Rows from block 3 of the text encoder, named by matrix and row number. Rows with one number belong to one attention dimension. Each number is 128 + 32 x the weight over its row's rms, rounded and kept within 0 to 255. All counts start at 0. After the name is the row's rms in percent of the matrix's.
# q: attention query, key and value (stacked) (text_encoder.blocks.3.attn.qkv.weight, 576x192, the q third), inputs 78-116
# k: attention query, key and value (stacked) (text_encoder.blocks.3.attn.qkv.weight, 576x192, the k third), inputs 78-116
q.52 113 [ 87 100 138 190 128 103 131  83 169 104 137 145 126 129  90 217 171  86 136 128 130 130  93 130 165 111 113 106 188 120 115 109  91 122 104 117  84 177 123]
k.52 117 [175 122 166 126 166 134 144 215 143 145 112 157  81  85 147 113 102 121  93 152  98 162  78 126 155 136 145 134  97  89 134 129 205 111 104 122  77 111 128]
q.53 077 [142 102 170 111 199 123 145 196 143 168 117 113  82  90 178 139  77 129 109 122  95 135 123 132 142 129 117 154 102  64 150 140 202 127  92 154 111  94 127]
k.53 085 [118  72 136  76 126 113  89  90 159 133 101 133 177 136 148 147 123 163  89 107  89 160 184 131 132 149  67 105 113 135 138 121 138 118 145 157 182 185 181]
q.54 081 [166  81 149  64 162 126 131 143 130 156  86  97 154 127 178 104  91 123  81 148 115 121 161 168  98 183  98 160  96 107 150 168 150 151  79 176 188  83 102]
k.54 090 [105 121 127  57 114 110 124  60 130 136  90 119 183 154 160 128 109 133 136 137 121 118 160  85 155 117 125 135 148 180 108 139 116 141 142 156 199 153 151]
q.55 088 [ 90  83 116 152 139  98 114  79 142  90 146 110 164 181 100 185 150 112 134 129 126 123 143 181 108 112 117 114 179 142 133 139  80 138 131 131 155 141 143]
k.55 089 [155 165 142 125 123 138 199 146 108 144 142 153  78 104 154 101  96  88 139 153 141 141  74 129 169 128 168 165 161 137 139 133 164 131 102 153 129  71  65]
q.56 126 [ 86  67 137 179 157  81 117  85 163 110 131 114 135 150  92 214 156 100 120 127 120 127  99 154 174 103 100 112 183 105 112 101  98 121 107 129 108 183 148]
k.56 130 [161 120 159 105 147 135 145 196 132 142 112 153  80  76 147 114  75  98  90 143  87 167  87 136 171 157 136 141  99 107 155 142 228 101  84 155 114 111 123]
q.57 084 [161  85 175 111 192 128 159 193 148 175 117 100  87  77 192 132  67 125  81 158 109 133 108 161 132 147  99 180 111  38 145 138 192 131  97 171 129  98 119]
k.57 093 [118  92 133  94 114 122  97  87 151 134  94 118 200 129 160 139  94 144  83 139  96 134 177 134 142 149  78 133 113 134 125 117 170 128 130 164 196 169 180]
q.58 122 [ 67  85 110 160 138 110  99  66 136 117 115  93 172 173 104 192 145 130 124 140 156  86 112 148 140  93  92 134 179 135  93 106  78 163 156 135 153 173 154]
k.58 119 [144 125 145 133 122 152 172 194 124 141 157 148  66  76 161  85  84  82 110 143 110 156 114 141 139 148 138 147  93 131 152 142 200 124  76 165 152  91 103]
q.59 109 [165 173 133  77 113 153 124 174 103 163 112 113 118 106 157  41  80 150 132 128 134 115 162 114  87 164 141 144  62 135 138 152 165 144 145 135 157  91 125]
k.59 117 [ 90 120 105 140 106 131  98  51 131 118 137 104 180 188 115 152 164 144 157 116 159  90 171 126  97 111 102 112 152 160 115 112  46 160 175 112 159 156 149]
q.60 109 [ 98  65 125 153 154  99 113  70 135 102 136  93 178 193 113 178 141 121 116 133 121 108 124 182 136 107  85 120 173 120 121 125  92 152 130 161 159 139 150]
k.60 098 [144 148 134 107 111 139 181 155 108 129 133 138  84  87 159 115  95  86 117 165 107 154  89 164 168 148 141 168 151 141 141 152 178 130  86 166 158  71  95]
q.61 073 [108  41 135  98 187 125 140 104 173 144 100  72 161 146 168 141  99 114  75 172 100 121 132 179  99 137  89 158 126  74 133 146 135 138  97 170 172 130 116]
k.61 072 [133 121 134  63  93 118 134  99 133 134 104 122 158 120 168 117  78 104 125 173  84 146 136 127 172 165 103 154 124 160 143 157 167 140 111 189 237 149 146]
q.62 083 [140 181 141 112 119 142 124 170 121 144 119 140  77  64 142  95 112 140 133 134 139 152 107  50 158 136 153 130  85 136 118 119 165 137 128  97  99 152 105]
k.62 079 [104  81 136 150 151 117  80 140 170 129 126 114 136 160 113 148 162 153  97 105 117 144 164 125  71 125  93  85  89  99 130  96  91 132 148  98  90 165 175]
q.63 080 [152  64 160  99 179  98 141 166 154 182 111  67 117  97 178 120  51 134  70 154 111 105 135 164 134 160  92 170  95  62 146 129 171 150  74 179 177 107 116]
k.63 088 [ 92  91 154  97 110 111  93  88 131 142 103 119 179 144 170 129  88 129  85 138 103 125 191 121 128 136  84 145 120 152 134 134 167 140 129 170 206 155 164]
q.64 089 [ 99 135 111 152 120 151 169 123 118 118 152 139 116 126  87 145 159 116 155 139 162 126  74 157 161  83 146 120 208 138 129  89  75 106 121 114 127 161  98]
k.64 098 [ 89 168 101 134  89 105 113  70 115 128 128  83 165 173  93 144 156 108 170 143 193  58 153 147 112 143 117 153 153 162  81 120  61 183 143 118 157 140 110]
q.65 092 [ 84  81 141 149 140 131 146 134 171  70 182 141 130 118  87 197 156  99 115 140 113 144  87 146 144  97 112  97 146 114 156 109  93 114 123 130 155 165 124]
k.65 097 [135 145  92  94  80  87 129  80 105 152 125 109 166 172 101 118 149 131 169 147 172  87 163 138 104 160 137 157 152 158 101 149  71 157 137 125 213 120 138]
q.66 101 [ 92  94 131 133 128 130 149 108 131 135 138 129 146 131 130 193 138 138 125 148 145 106  86 162 137  61 107 105 181 129 114  58  98 129 136 135 161 177 125]
k.66 095 [127 176 102 112  86 129 155  91 102 120 129 103 137 170  96 153 167 115 180 148 179 108 123 174 128 150 122 151 170 172 121 132  61 148 128 112 175 120  99]
q.67 118 [ 95 107 106 110 120 132 144 103 100 148 136 110 156 142 133 172 116 134 129 161 164  93  88 138 144  54 100 132 187 148  97  46 100 147 143 143 164 146 132]
k.67 114 [115 154 103 140 107 138 150 103 136 103 151 104 117 164  84 170 164  87 164 145 157 123 127 190 140 159 126 147 158 165 142 134  64 130 106 129 162 117  85]
q.68 100 [ 86 108 121 120 130 136 147 103 117 154 148 112 143 142 146 188 112 127 111 164 161 105  92 135 119  68  88 141 174 135 101  42 102 139 141 149 181 147 143]
k.68 099 [129 156  96 123 104 138 160  99 142 108 154 133 115 157  82 155 167  90 159 125 137 139 121 189 151 154 140 133 152 163 149 148  71 120  93 131 165 108  98]
q.69 062 [186 136 121 130 156 102  96 155 149 147  85 125 122 153 144  65 144 121 149 101 104 123 206 155 157 166 134 140 120 179 114 203 163 136 151 123  41 126 130]
k.69 066 [ 96 130 145 147 143 148 113 174 121 145 119  98 133  85 195 115  95 134  85 145 131  85 129  99 100  91 113 131 121 118 108  94 184 162 144 141  96 137 118]
q.70 108 [162 153 146 146 141 120 117 157 147 106 105 143 105 117 128  73 137 113 135 102  93 161 174 110 116 197 147 129  73 125 144 189 152 115 109 120  89 107 123]
k.70 104 [145  90 149 114 148 121 112 155 139 155 121 152 133  94 180  97  94 158  94 104  95 148 130  68 129  97 124 117  77  90 119 118 199 126 138 118  78 134 160]
q.71 108 [163 157 148 134 149 119 118 175 144 101 111 140  97 126 106  94 158 118 124  88  79 167 159 127 152 181 161 121  84 136 164 202 148 113 110 106  78 119 127]
k.71 106 [125 104 142 117 149 136  98 148 124 157 102 124 151  98 180 106  92 161 106 117 127 129 139  68 116  95 119 120 100  91 112 115 179 145 158 141 123 143 159]
q.72 106 [175 149 134 133 120 137 101 155 125 104 124 146 106 123 125  69 140 115 142  99  97 150 167 108 116 194 153 142  72 132 143 196 147 130 111 126  96 107 131]
k.72 100 [128  84 155 126 159 121 100 163 137 147 105 138 122 103 174 104  91 154  92 102 103 148 130  76 108 105 128 116 104  83 118 118 197 127 143 133  89 143 174]
q.73 094 [ 72  92 109 127 117 137 137  96 106 141 140 113 155 136 130 177 108 129 121 155 172  94 101 124  98  78  93 127 160 113 121  58 100 135 140 137 186 148 129]
k.73 095 [134 166  93 129 108 120 169  97 139 104 150 125 125 175  85 149 153 101 170 143 138 141 132 187 134 160 131 141 144 156 151 145  57 105 101 120 148 108 100]
q.74 108 [165 139 133 154 152 135 124 169 145 103 129 156 103 119 106  96 150 120 127  80  96 173 166 129 159 178 162 104  87 128 167 221 154  95 121  94  71 115 130]
k.74 104 [117 118 147 115 149 126  86 149 120 163 115 120 143 114 189  99  94 162  96 128 132 124 139  71 114  92 121 137 100  97  98 114 186 145 178 141 134 126 159]
q.75 111 [ 94 114 117 120 102 135 146  83 107 161 142 115 160 134 154 172 103 137 140 175 173  95  92 135 117  64  96 146 178 140  96  49 104 146 134 139 166 152 121]
k.75 109 [113 147 108 154 117 135 157  95 134  88 142 124 115 165  74 176 168  89 161 126 137 126 126 180 140 165 133 141 157 160 142 150  71 114 102 129 146 112  98]
q.76 097 [133 149  91  85  96 123 137 112  74 183 115 105 141 136 163  70  70 136 134 150 173  98 152  74  81 122 127 192 122 132 106 114 146 152 127 158 165  75 108]
k.76 101 [129  72 164 172 186 133 134 168 189  96 141 155  76 113 109 156 135  90 102 103  76 172  97 153 153 141 125 109  90  80 169 127 155  91  78 129  56 147 129]
q.77 064 [ 99  94 122 102 103  82  99  90 104 170 107  95 171 138 160 141  83 151  84 154 126 101 155  68  90 138  97 162  81 109 114  93 147 162 127 178 195 121 158]
k.77 073 [165  84 136 143 153 158 175 168 168 106 136 186  80  91 109 133 126 122  90 109  63 205  89 146 177 142 149 106 123 103 171 162 139  79  74 107  74 130 138]
q.78 119 [165 114 156 117 153 119  96 175 171 106 131 144 118 122 125 106 126 146  99  92  71 157 181 137 130 191 141 116  75 111 165 206 159 122 118 123 105  84 154]
k.78 122 [159 117 139  89 137 144 132 174 110 146 111 156 127  79 176  88  85 161  95 123 101 153 124  93 146 101 151 119 126 106 143 131 192 108 141 136 124 106 145]
q.79 117 [ 76 135  89 126 106 141 155  91  92 153 133 110 125 125 125 150 126 110 154 162 187 100  69 121 145  59 112 148 176 152 101  53  97 141 132 136 156 164 111]
k.79 121 [ 91 126 115 166 122 118 128  94 142 113 136 100 137 168  79 180 166  99 159 138 139 102 134 164 117 163 119 135 131 144 121 128  59 148 110 117 130 150 110]
q.80 085 [156 124 143  92 125  99  78 120 141 136  86  97 158 140 176 118  86 165 107 137 101 125 165  95  92 169 112 159  52 100  98 152 175 150 130 137 140 120 176]
k.80 094 [167  85 162 118 171 148 148 167 148 128 129 181  89  74 145 104 106 143  90  97  59 191 112 135 160 114 152  99  92 100 164 145 192  79  92 137 100 108 126]
q.81 119 [171 128 148 134 151 118 102 168 165  94 128 149 122 117 121 104 142 143 114  91  92 166 177 133 125 192 141 112  81 110 152 211 152 120 125 120  91 106 138]
k.81 117 [147 116 142  91 145 130 115 157 108 149 104 148 133  98 176  84  74 161 101 131 102 143 119  75 121  88 136 130 112  97 125 121 181 121 147 128 116 118 140]
q.82 118 [ 81 123 107 121 100 133 147  98  88 157 132 123 151 138 143 163 112 121 136 163 168  98  87 120 120  69 108 137 174 134  97  46 103 140 157 139 150 161 133]
k.82 117 [105 161 118 160 110 114 145 103 130  95 143 116 128 172  76 168 162  98 150 133 140 115 134 173 124 156 111 133 160 169 128 139  74 127 106 123 152 132  90]
q.83 086 [ 94 116 108 162 139 165 175 123 122  97 167 152 100 131  81 144 181 101 161 129 152 147  72 154 164  88 155  98 198 154 148 107  72 102 132  95 117 146  79]
k.83 094 [105 179 101 117  68 115 106  85  99 134 124  86 170 172 104 142 152 116 164 158 188  59 156 135 100 142 114 137 166 169  78 118  62 176 166 118 170 149 125]
q.84 109 [ 91 145  88 127  94 153 174  84  83 155 134 118 122 115 127 138 127 100 170 171 185  96  83 109 114  72 137 153 180 156 105  53  85 139 133 133 156 147  97]
k.84 113 [104 131 125 171 114 101  99  90 150 100 139 109 127 179  89 171 176 102 153 130 145 109 144 154 107 177 115 135 118 133 113 125  75 151 123 121 123 143 126]
q.85 115 [159 154 133 150 136 139 117 151 143 111 115 147 102 110 125  75 144 125 141 102 103 154 173 117 125 187 170 123  78 121 155 203 147 110 111 109  78 101 129]
k.85 109 [130 101 142 112 148 129  92 148 137 137 106 136 141 100 180  98  94 165  89 112 100 138 120  75 110  93 137 125  89  78 115 112 184 130 162 118  86 142 170]
q.86 076 [182 164 134 126 130 121 119 164 118 125 105 121 114 145 122  53 136 134 151  96 110 135 169 125 155 170 153 130 108 129 111 200 180 127 125 113  47 123 112]
k.86 084 [109 109 145 152 156 140  92 164 111 158 104 125 119  96 174 122 104 148 104 142 110 112 121  87 111  95 115 132  96 101 116 104 190 132 169 134  92 141 139]
q.87 080 [161 140 152 157 149 140 127 160 150  80 140 154 104 120  98 160 187 124 133  83  85 155 100 176 196 141 153  64 139 147 162 181 126 115 158  87  76 168 126]
k.87 080 [113 178 105 101 100  99 112  92  62 161 115  88 188 143 156 114 121 151 160 150 200  78 163 105  92 107 115 161 141 159 101 119 123 156 181 143 186 117 136]
q.88 101 [160 147 138 105 137 103  87 154 137 132 101 127 119 117 148  85 110 143 108 122  96 149 182 103 112 194 138 140  59 120 133 192 166 140 114 129 115  92 142]
k.88 105 [160  87 153 125 157 148 136 182 132 124 116 164 108  74 161  89  90 145  87 110  74 171 118 116 144 113 140 103  87  83 154 140 187  90 115 126  88 123 161]
q.89 103 [167 159 128 155 131 132 124 164 136 113 120 153  90 118 115  78 142 117 139  99  93 167 158 117 138 197 157 117  92 116 145 201 164 106 115 111  80 120 122]
k.89 103 [131 102 157 130 148 121  98 148 134 159 109 143 129 110 178 106 108 170  95 118 116 126 141  74 114  95 132 122 103  82 104 109 194 142 173 119  94 147 163]
q.90 105 [ 94 113 119 136 124 129 160 105 127 135 154 123 139 134 114 169 145 115 133 152 144 108  81 166 156  67 116 113 190 149 126  65  97 130 136 134 161 159 110]
k.90 102 [115 175 104 134  94 124 142  91 118 126 145  86 143 161  85 140 168 115 161 142 175  87 128 171 122 155 116 150 172 168 106 133  68 156 132 134 179 131  91]
q.91 104 [ 78  95 105 111 113 125 139 101 107 169 143 116 167 126 155 168 111 134 123 166 163 107  91 116  94  71 100 149 178 108  99  38 105 147 149 151 191 156 134]
k.91 102 [143 160 111 141 110 129 162 109 147 103 148 119 128 159  72 153 164  92 156 135 131 149 127 177 152 155 125 128 156 159 152 155  56 105  93 103 137 119  99]