From a checkpoint of a small contrastive image-text model: adamw at rate 0.0022.
Rows from block 5 of the image encoder, named by matrix and row number. Rows with one number belong to one channel. Each number is 500 + 25 x the weight over its row's rms, rounded and kept within 0 to 999. All counts start at 0. Numbers have three digits each. After the name is the row's rms in percent of the matrix's.
# convs1: 3x3 conv (encoder.blocks.5.convs.1.weight, 64x64x3x3), inputs 13-25, a 3x3 kernel for each
# convs2: expand pointwise conv (encoder.blocks.5.convs.2.weight, 256x64x1x1, transposed), outputs 128-255
convs1.35 102:504487513497513524502506507529528521540517526534523517518495496509493496499486483515519518502518514527511502459469459469494491474504519498506497512496487485472472487462467497489486520514516532534510523507491535534519527516509520518504511497475500489502493489506515489498513487519499521535502506495476494519485501496491487503481501481488485479512517518
convs1.36 094:494494480455489514479535552467536528503529515516485448482491501470482530475481513526465486546520478526528520521488512531499481541503484490554539503532513493465458510504531519500495518485489451479504480468488494427439503524513478512508460488489516503518508517547499500507526495493477510554496555590529520488531549525494517536452486520465462495474492515
convs1.37 102:485473476471453463484470491497506495494521504504518497483470493470442471490471491472508507486535511505550532491513501485513507467497487468478488485487489500514512510544540500520515496516492537530508509511461502499469479455468480450462500494489490477476492476472465445458458450448456450450470455471521498504510467488522496488490472485488473473483470488
convs1.38 114:505505500511512502501500504511511496496496511486516536498510505525519510502505498485465478491474474521505500476488505476490484485503493519521486513513494498508518517499515506506506495500515509497500518491502508492499487491479504519492477478485509513519515507507517483493503499501518510488523498494478471454504485461470469457486504526502507519497504510
convs1.39 099:515500490500500486506492513480526516507494481518512500534494453520502470502500502500526545475483487508492451516500466510506497501505473509554529506502505481443477492520522500517537473484501524507482484462437492477441488471479520504460538529507497480461513511479498512495495497502490493475494504482492477476492537485493509530560506447506493473492497461
convs1.40 098:488497532509508511544492504495532506481509516508559564464499515516530532513489483528525530515492504510472469539513496520508513485496515497553513475547496486540493501474478505491497491470510511522542510517548481486508479497499466512503525549518494473521535490533535481526500503556517477494565493496535503473528522489464443452477476505496500523474462483
convs1.41 105:504503491522499494491493483470437545481438530511488548496515485515514490488503495520519501489501489443509472522514472512523471521497442483457535494477543515517546488476505463504515489500490458487504456484518453468490499468506511466497499455476504507490509499460520513513512507504546518506494473500508502466520471456501444451485519504484529536496512501
convs1.42 095:479485480457498506475517528462537525480528517497494469457469496458480524455474516519497504500499498502510522534475480532492465537508480493515518508513526490491494525495510509490496480488504469490521482471520488452469498541541481525551479495526509510528512508523506470480512501496487517522508536561497491462519525474501508493474481518449459515467490520
convs1.43 098:491525481491528486509528503541496512509517525489420461492499469486519493490520518461476505504496512521580552481463502513475487538543512549469507529485512522476499523489503504479508525520485484491494473468517496527574540492502536522512525478491493537500470503484458464461486532485497534484510529502482527468530528506536526515445488499457477507485531560
convs1.44 096:470480518446479526469519547486496509533522506546523455475466475477450475460480479519482500524504489538517505532508520524511494521507521492478534521465515524459457485503518504500489501481494471465452483470446499477447493497528474488516472485508515524494511519530467504513480489502462496527473537561489504479465518514456498524517501485494494453524529507
convs1.45 101:509496490500529502459460447475512485469465476433442434487479487482515519471482497498521511479498490474499497526495449540522469505507489508528522494482499455484511515510483499470469518547521447495505456493531494519532533534514476526512438432456472516512477526515457444448534533509484520486462483462503490495486498483523498482498505506488528547475464492
convs1.46 103:470522501489549504488519499451462509431488525473547566502534507514548508510522499499469458495490482468463491506485545529494541544495539490537498453512487466542526515481480516477482537483519519450464509489493514479493504529510486537503511529492502521514497507513493476489474524488496567521491532494499525507508525470500531486529495513547528531520472505
convs1.47 102:437516498431547480501515493523465478491492533505495486456495492457533465488461463492519500490513472495526469551497483596433490530462488534496469532512508524465480510455504541422524489460516505490506541526511502487525482468494505546513515490484466513497479547488481485468494521499471551474521517499453511534469511513471495479507498503511483479505481490
convs1.48 093:487481495494489499484498511572537505558528515544528500478520533468502520482519523524550543531525524501474482467475475488495496463469486527529487525528491512511480471446468504491500511499518506553535480514505527553540523489460505495477487483466516510529522492538522512529477497514485500521460472485493510518506522501519515501459494506444484491482500515
convs1.49 102:477507516471521540483488522524543519497476529477467485494500512475468501509473482506493449514552497451498523496456448534525465524539504510514481492460492486468503459426464521491465541554521505522505502480471555547483555538461511524507493441481503521524485499534507483503501515497471530536473474516489520502481512499511541531484465494508480477545514476
convs1.50 104:513492481512507464489504497458513535464489492431492504515475472524489467502511495515518523501491509509485501484499495478500544492487519524514547494503512491526503465484526455507545508505505486481528497499538531530513534523464524510436500512483549489433577473395537489506510480480541521474518515524518529512511509494489472516508462465496472487522500443
convs1.51 094:487504499481480456485470491520506530519499496543530492500480454477477429501488469508545506470516472491474435476489477487515526435494517458517492465515474497532436474481474498516514469498510488493481491513491494506476504512514506505486534520469495494483525508514504498530497520509494488466500472457472485532467478502483472486515491471491516500490477481
convs1.52 094:475502497462508518470524511476515530516519528535499462473477477465478492447477477525485501522512492499490502525480514522484504540515543467472517504491523500477472484479513508484496512499515437477503442463470470463447510509531512527535493492497515526509506534535483490489519515496481527531489529539487503504491522525473495513474511515455476490439483482
convs1.53 102:497506459478553519495475488518504526506500527471429458501505482500520509487455494498489452492520463511525499506483505542480481511531510526497518520482496510448487487485523490415459501537528492493511495446494521529534532494490546574538473426488498542470483575520453428437490500437458574521490471466446492472469481468504516478489499521491450495506521520
convs1.54 105:473514488510497489496483499516523489524531486506503534475508505485486505524504519498557493477520551445442519530471489501498513481514525500547493508519488482449485525506465514507478503496468480516508489490499514464498457476474493512495519535501513505501497492506510485503448501497491512498473496498511487509470502503489544502473472450522484453561508519
convs1.55 103:510519510516500518503486495466511455471514492488525529515483484499463483499469468468478521505475529504468506487500527480495530507492532513467419512486443539510519506486506515486503495461498545510512501489511503505502494507505494504523522519542500505507507508498503487476486494513525520525510498505487487511458473519485482521529498490527489480529496478
convs1.56 103:472486488485502523500522529508512532518489504529482490491489473483495489508527492490482516528510503553528523505505477512519480510527511517502564531511547525502513504522517492502494467484497482466427490466414483481418491516552478502535480494524502520481491511514463505486464480467474507518498521527495545508482505517502504491504477407482475382482499424
convs1.57 096:480498532493506533503504502491461437523465431542501441491475500493466496476458474521468470527521485519517531506512546503511536533515552502479431500456427494452423488492505474487488478473498476482474456466466475486499515497487522490460529505451497504510498487511471483500480497518501541535502524526490504533502518544503510533487468485467473475487496516
convs1.58 107:498487506505492502503498509498505508490494522512529550486493499517511503506496496478462462488473470522510498483489501469496491482493494498514500499514500503522515517499505507511507487488487499501509511504506489497493484491490493514509486503522507494499510491497513475501498478491515483494520503512498469460497462478459448469493517532508512521485496501
convs1.59 102:469468495481471489542532556488540478477500479462450487489495509496505494562550526512494497513501486522521520528494504507508499487503493491533483489478469477476499540535521501526501481476455508521505498496458528509461475504474493485459535509507438421471490492501531538530479467494488474485533529544494515516505502528519484521468458470495514485513524464
convs1.60 100:519531496488517476501497508486462511482478505500500520516511476483509476499520502500510485488510485489476445486523492505521514474495463502529477494526482495511495473472492491491502480486465507468520485455515502460522456498475445505456481507503508517504510527508525552511517535484486516473495492509506498482502517489512532506496459502472465496459455470
convs2.35 091:510511527516482465490481518496520474545493517460516574491494482523504518557483474471515496519471452539509514495473526533478503491473488512494497499510497502485522516496542482509540527513523501479518529504495443517543458462538497514511545502487493477533484500473542488495503530510512498489557489521527486543555544491486500492510526538448499486505496531501478499511512456481500466504492
convs2.36 086:495496446533489575493511509507464471463499468550543516460520508495504517529516498535497535498499514521526499497518491506538489558513452473485464467532506484530516481515470509483498470483474531521486493529479507498512524525527501501514489485485451547507487532531476499497480498540541510441529500481514497500504526423511516515500505551525516514507533526521481459460494464519473511504523
convs2.37 087:441477468529497540491518555536538535493507461482469561510453483455499484478509518510460479448539503480494493510468473488469465549526503458475487479530499472501491521500497483485492521500492512534495510499484510469515490498469525467512510485540477524497571474517482519474525498483542522482541523469489509518529526538540501544530556496498473508506504461523485487485502510521547523550476
convs2.38 076:459489563480521521541490506532462471492480545493526537496493505517493492521514480482489538487511459547513508479482510467493512480503480496522472487500490438497513499505506500484489544517479516488472504518467501551505468460443484532538492538504458532522474477486528460522485503528503499478520488459528491528559507488469476506507525520516513506542445555549534518496484496579500528522507
convs2.39 108:512480545495497485493505531492473495493497512550536466505506483506493516498509477514477527542467477483511526534508465455459536507530525472501497491508475484530518509566490484484452509498456516486591489514489478524467483497492562515508530521552555517483466519477529487519565494528498472495491522498501540497473492487516456525498504514544530543500539498452518518512469509525465491482468
convs2.40 082:467475503500565510477530491514498439501531508501556529503485487524506547519473499470472538502482459514506493479476513469508483467515468465471493496514506507518532513520510503485507534526428513468468435503514504546539494501470531490504498487518475538532493515456493489516491487507516506501482518484498478486495520482518490508463558500480516509519443521479523465532495500520481498502492
convs2.41 116:533520477496478491453521485507537542495550483496489516457458544479500503480492499489528483512522517513526513531524501552531523496500524503485485503513472500519529497472514527538460518517526510500494496501491546486501511465529501482459455468513530475511529497494495517494453493499507539474482488525519466490499516479511566473514510480505484463485504494472506516508543455491455482537507
convs2.42 082:482526470521500522486496478504508488443528506523547511464530523510489516507512510492464484505513517513510505486493509464554473524499411459485493477513471500563506499532495498475510496505489514535455481518501494515510526464513498475514496480471493562501500511516482495481473490510498508448526491499531503511539541437498506508489516511560496483521521512508480466460466451524477484518476
convs2.43 110:464485486515506435487490476508468524487516555505518517493537490551522485503506544471501460509484491528517497490508495518541500458539444473518460531473544468504530474487518503500529501525518474461463521543506483554485504449484460461490505541479506538517542505504485483531459473534453500494505491527545477480528531526484510539514513472520486497481499541471455511486510512486517501508510
convs2.44 081:470489463500511525537497490514487479508464505560545506496528484519507500527523501543494511499469511528499488477479470483510473566523477496528488461533478448504509515513508505492510498469484505513463512530512488509481511507493498539543526481492472466498486503533493472521497515502503487425506499442511503502522492473488519532523476510508496502484507502468469450485474506519442518486479
convs2.45 107:516482474504524464466466506486470496471511533506528476530496475497420501479484547495465481478508511477453502505475505488526480499495465484507518513498483514516513507469498503499504491568469468452524497527506437476523507454448481508479479530530512503457542506531500528503511454506486525494466481496520511507457502500440537502453544472474492489507491502462501492470505510497472532518488
convs2.46 093:496512530507509499487517524495491473497543463512490493451455489524493550482506498505492518525456468526475509479508488502544476485475509488484476466550507488498535516495525502506523542466490521468490536490536485523530462519488476496506480555482454483509455533484526518456495527520497509493473525480495481491515498509486466482493480533493578484502493499511530558494471491496520505463519
convs2.47 115:500469472488487485493494460484498483497472497500523496495511458460519531515475516503519495514538497505450463504486498505506506461521473505552482488492511518480479481510501506515483504519476465508486422486560547459489521485478499461490473451463503517476497532493512522555467489492452493496442466510504477472545507490477518441473494472507486529531494473471520505502476515483482523486513
convs2.48 089:503494500518557481476472532473490446516484512465531542504479480543484549538506503445483546465485439523484502478516506492489509528478485447458514516521487489510502505479537513496505501497444505494539546535528480549551491468491471489536523533513513488500457495522568513484541495470483504499511465512522518483510500544493486468539544504456508475494498503475514526538487494485533498497497
convs2.49 119:495518522504475482474524498498501457476484471496513490483513463530493518491546458560534517455485460511478489499497501504454493502421462472475509463518506502508530533482521517500515522491460526484532515491487493519523503480499469501535517560483501514469477447495538559444495482511463505496518464524528492493469532537486502485461485491517484484515474481513485528499480531497465496476438
convs2.50 113:522497496467468523468512490473536491493513510502519533493458461487520474505505509523553482503458491489494533531456522543452500482499507527492494458526494499493494493462520498557510516506483510527499529531526524481485524501489522514476505486536524502494489494490510495499488533485507489458474441479530472515450531581457475481479505481482515456471499485523504493493511489444456500544483
convs2.51 079:478521532495547511512509547486534477537475508486504518493497509503497523518508488453517514491501445555492485465457501486500494520513503500442488490531496484499540502491516483503470545468455507499509479472527494522505510491480475499505502535471521518453482505486469497517542474502493468500501499472509556519505503517477485481495510476553499515543482499487498556509390549514543525517528
convs2.52 074:463499506524551510532505502499467457484480509546537490499489472498472536530523500538486508491493504501470479510460490536510487499512514478528495464533539411502530494479521505515511518514474525499457515540500498542511522523496519472537516493503435524482466508531507476530498499478481474464502490481515503505530528472492487486489506522558524486518500524508512490483482514517450514508505
convs2.53 126:524530493475472489451494472510470485468476514525497504510490437540498511473527514553505498462497511544504512482500531505491516500418473507544485519493511481521508482478565501523524503538474485504496506528523458470486505470539486495525475513492505503494466473493523532493459482499450523487487439489516432517497543505463526481473502452517487508517491484484514478494506517515474511523486
convs2.54 123:514482474498485510496497500529540494524516495520472506534484463481509476460481508532491462482511490462497511561490480496441522473519508477481533510505538556499472497489497495545514504485514481500524490487530496511449474520508571520513520478582528499483513532464515503537528520495515493500499533514465507500440525524513481469461531487458486516527483439496495510515503530489480472436504
convs2.55 122:505527488470514472508471474482498508543477488502459491501514480543492505498429503511517472531483537516440479499501506498521493476496516504480489480502493510473517484498535476518550472470519485503502524485515474465477531506504500502510543465453485441557503489490511531482489512514511482548492493502467482464508461496546473536535480519477505482468490514468494483516496519497502459504508
convs2.56 084:425510491502507482524506473522489488528477545516509509531522489521509492514493486509488468509446494513477509486474511466502501538486481500520471518532498429498506507541553500472506492513516464500487526521504460515435482466523465486509549508491472525518473534538486501533481510517482512463491487487515480495531511523459521510497484516513530496504507531506521483501502482519492516514490
convs2.57 085:497503469496518525505507525542473478571521466543477527435480506521482532580483469480506524502483518542496485500524493502486500536506480505498468471540493494509513530487513473529519504478515515514477487488484483473536487511527505512499467451499479504518485519525521503525500541515524490485531521460479482527531515473519490499540477533478555508481461502499536485498500554517504460496517
convs2.58 087:476506538477501510513500497530482465528489548521513543489504516539472493517513455499495528510496450539547507493487514450521495497474467516470465513537480480516529526507513487483522527486513532514437494513470473545500465478516492530499501500463470499528488500454506465532462498526518483485518496459525515529578504455512507490511490524493500479554457526505527491493521516569496490541534
convs2.59 107:518527489473519528508514474508471511528508503512509490507481457541497497492462495530451509515455497507515500477519492478484512512530497507474490487494418488489512529528537494488471489484510519464560539532483487537482486474492542529486498531528516461538493566468558464539524523500521446526514507484482499509481493517530478566488450544499517539491484474453491481507509516518476471498490
convs2.60 091:502531538531528488463505507488520430489504519502505503453506504460499522545525469461511513508505428478536548481468490487524461488511467530538503468468502506508458514524462486500474500490467522483508470493523539482532480484522485490457471517489516527468501492509468499477489484511470444486500479498527485480519463466518487478464521500472483506515510463473474535479440484498542499490537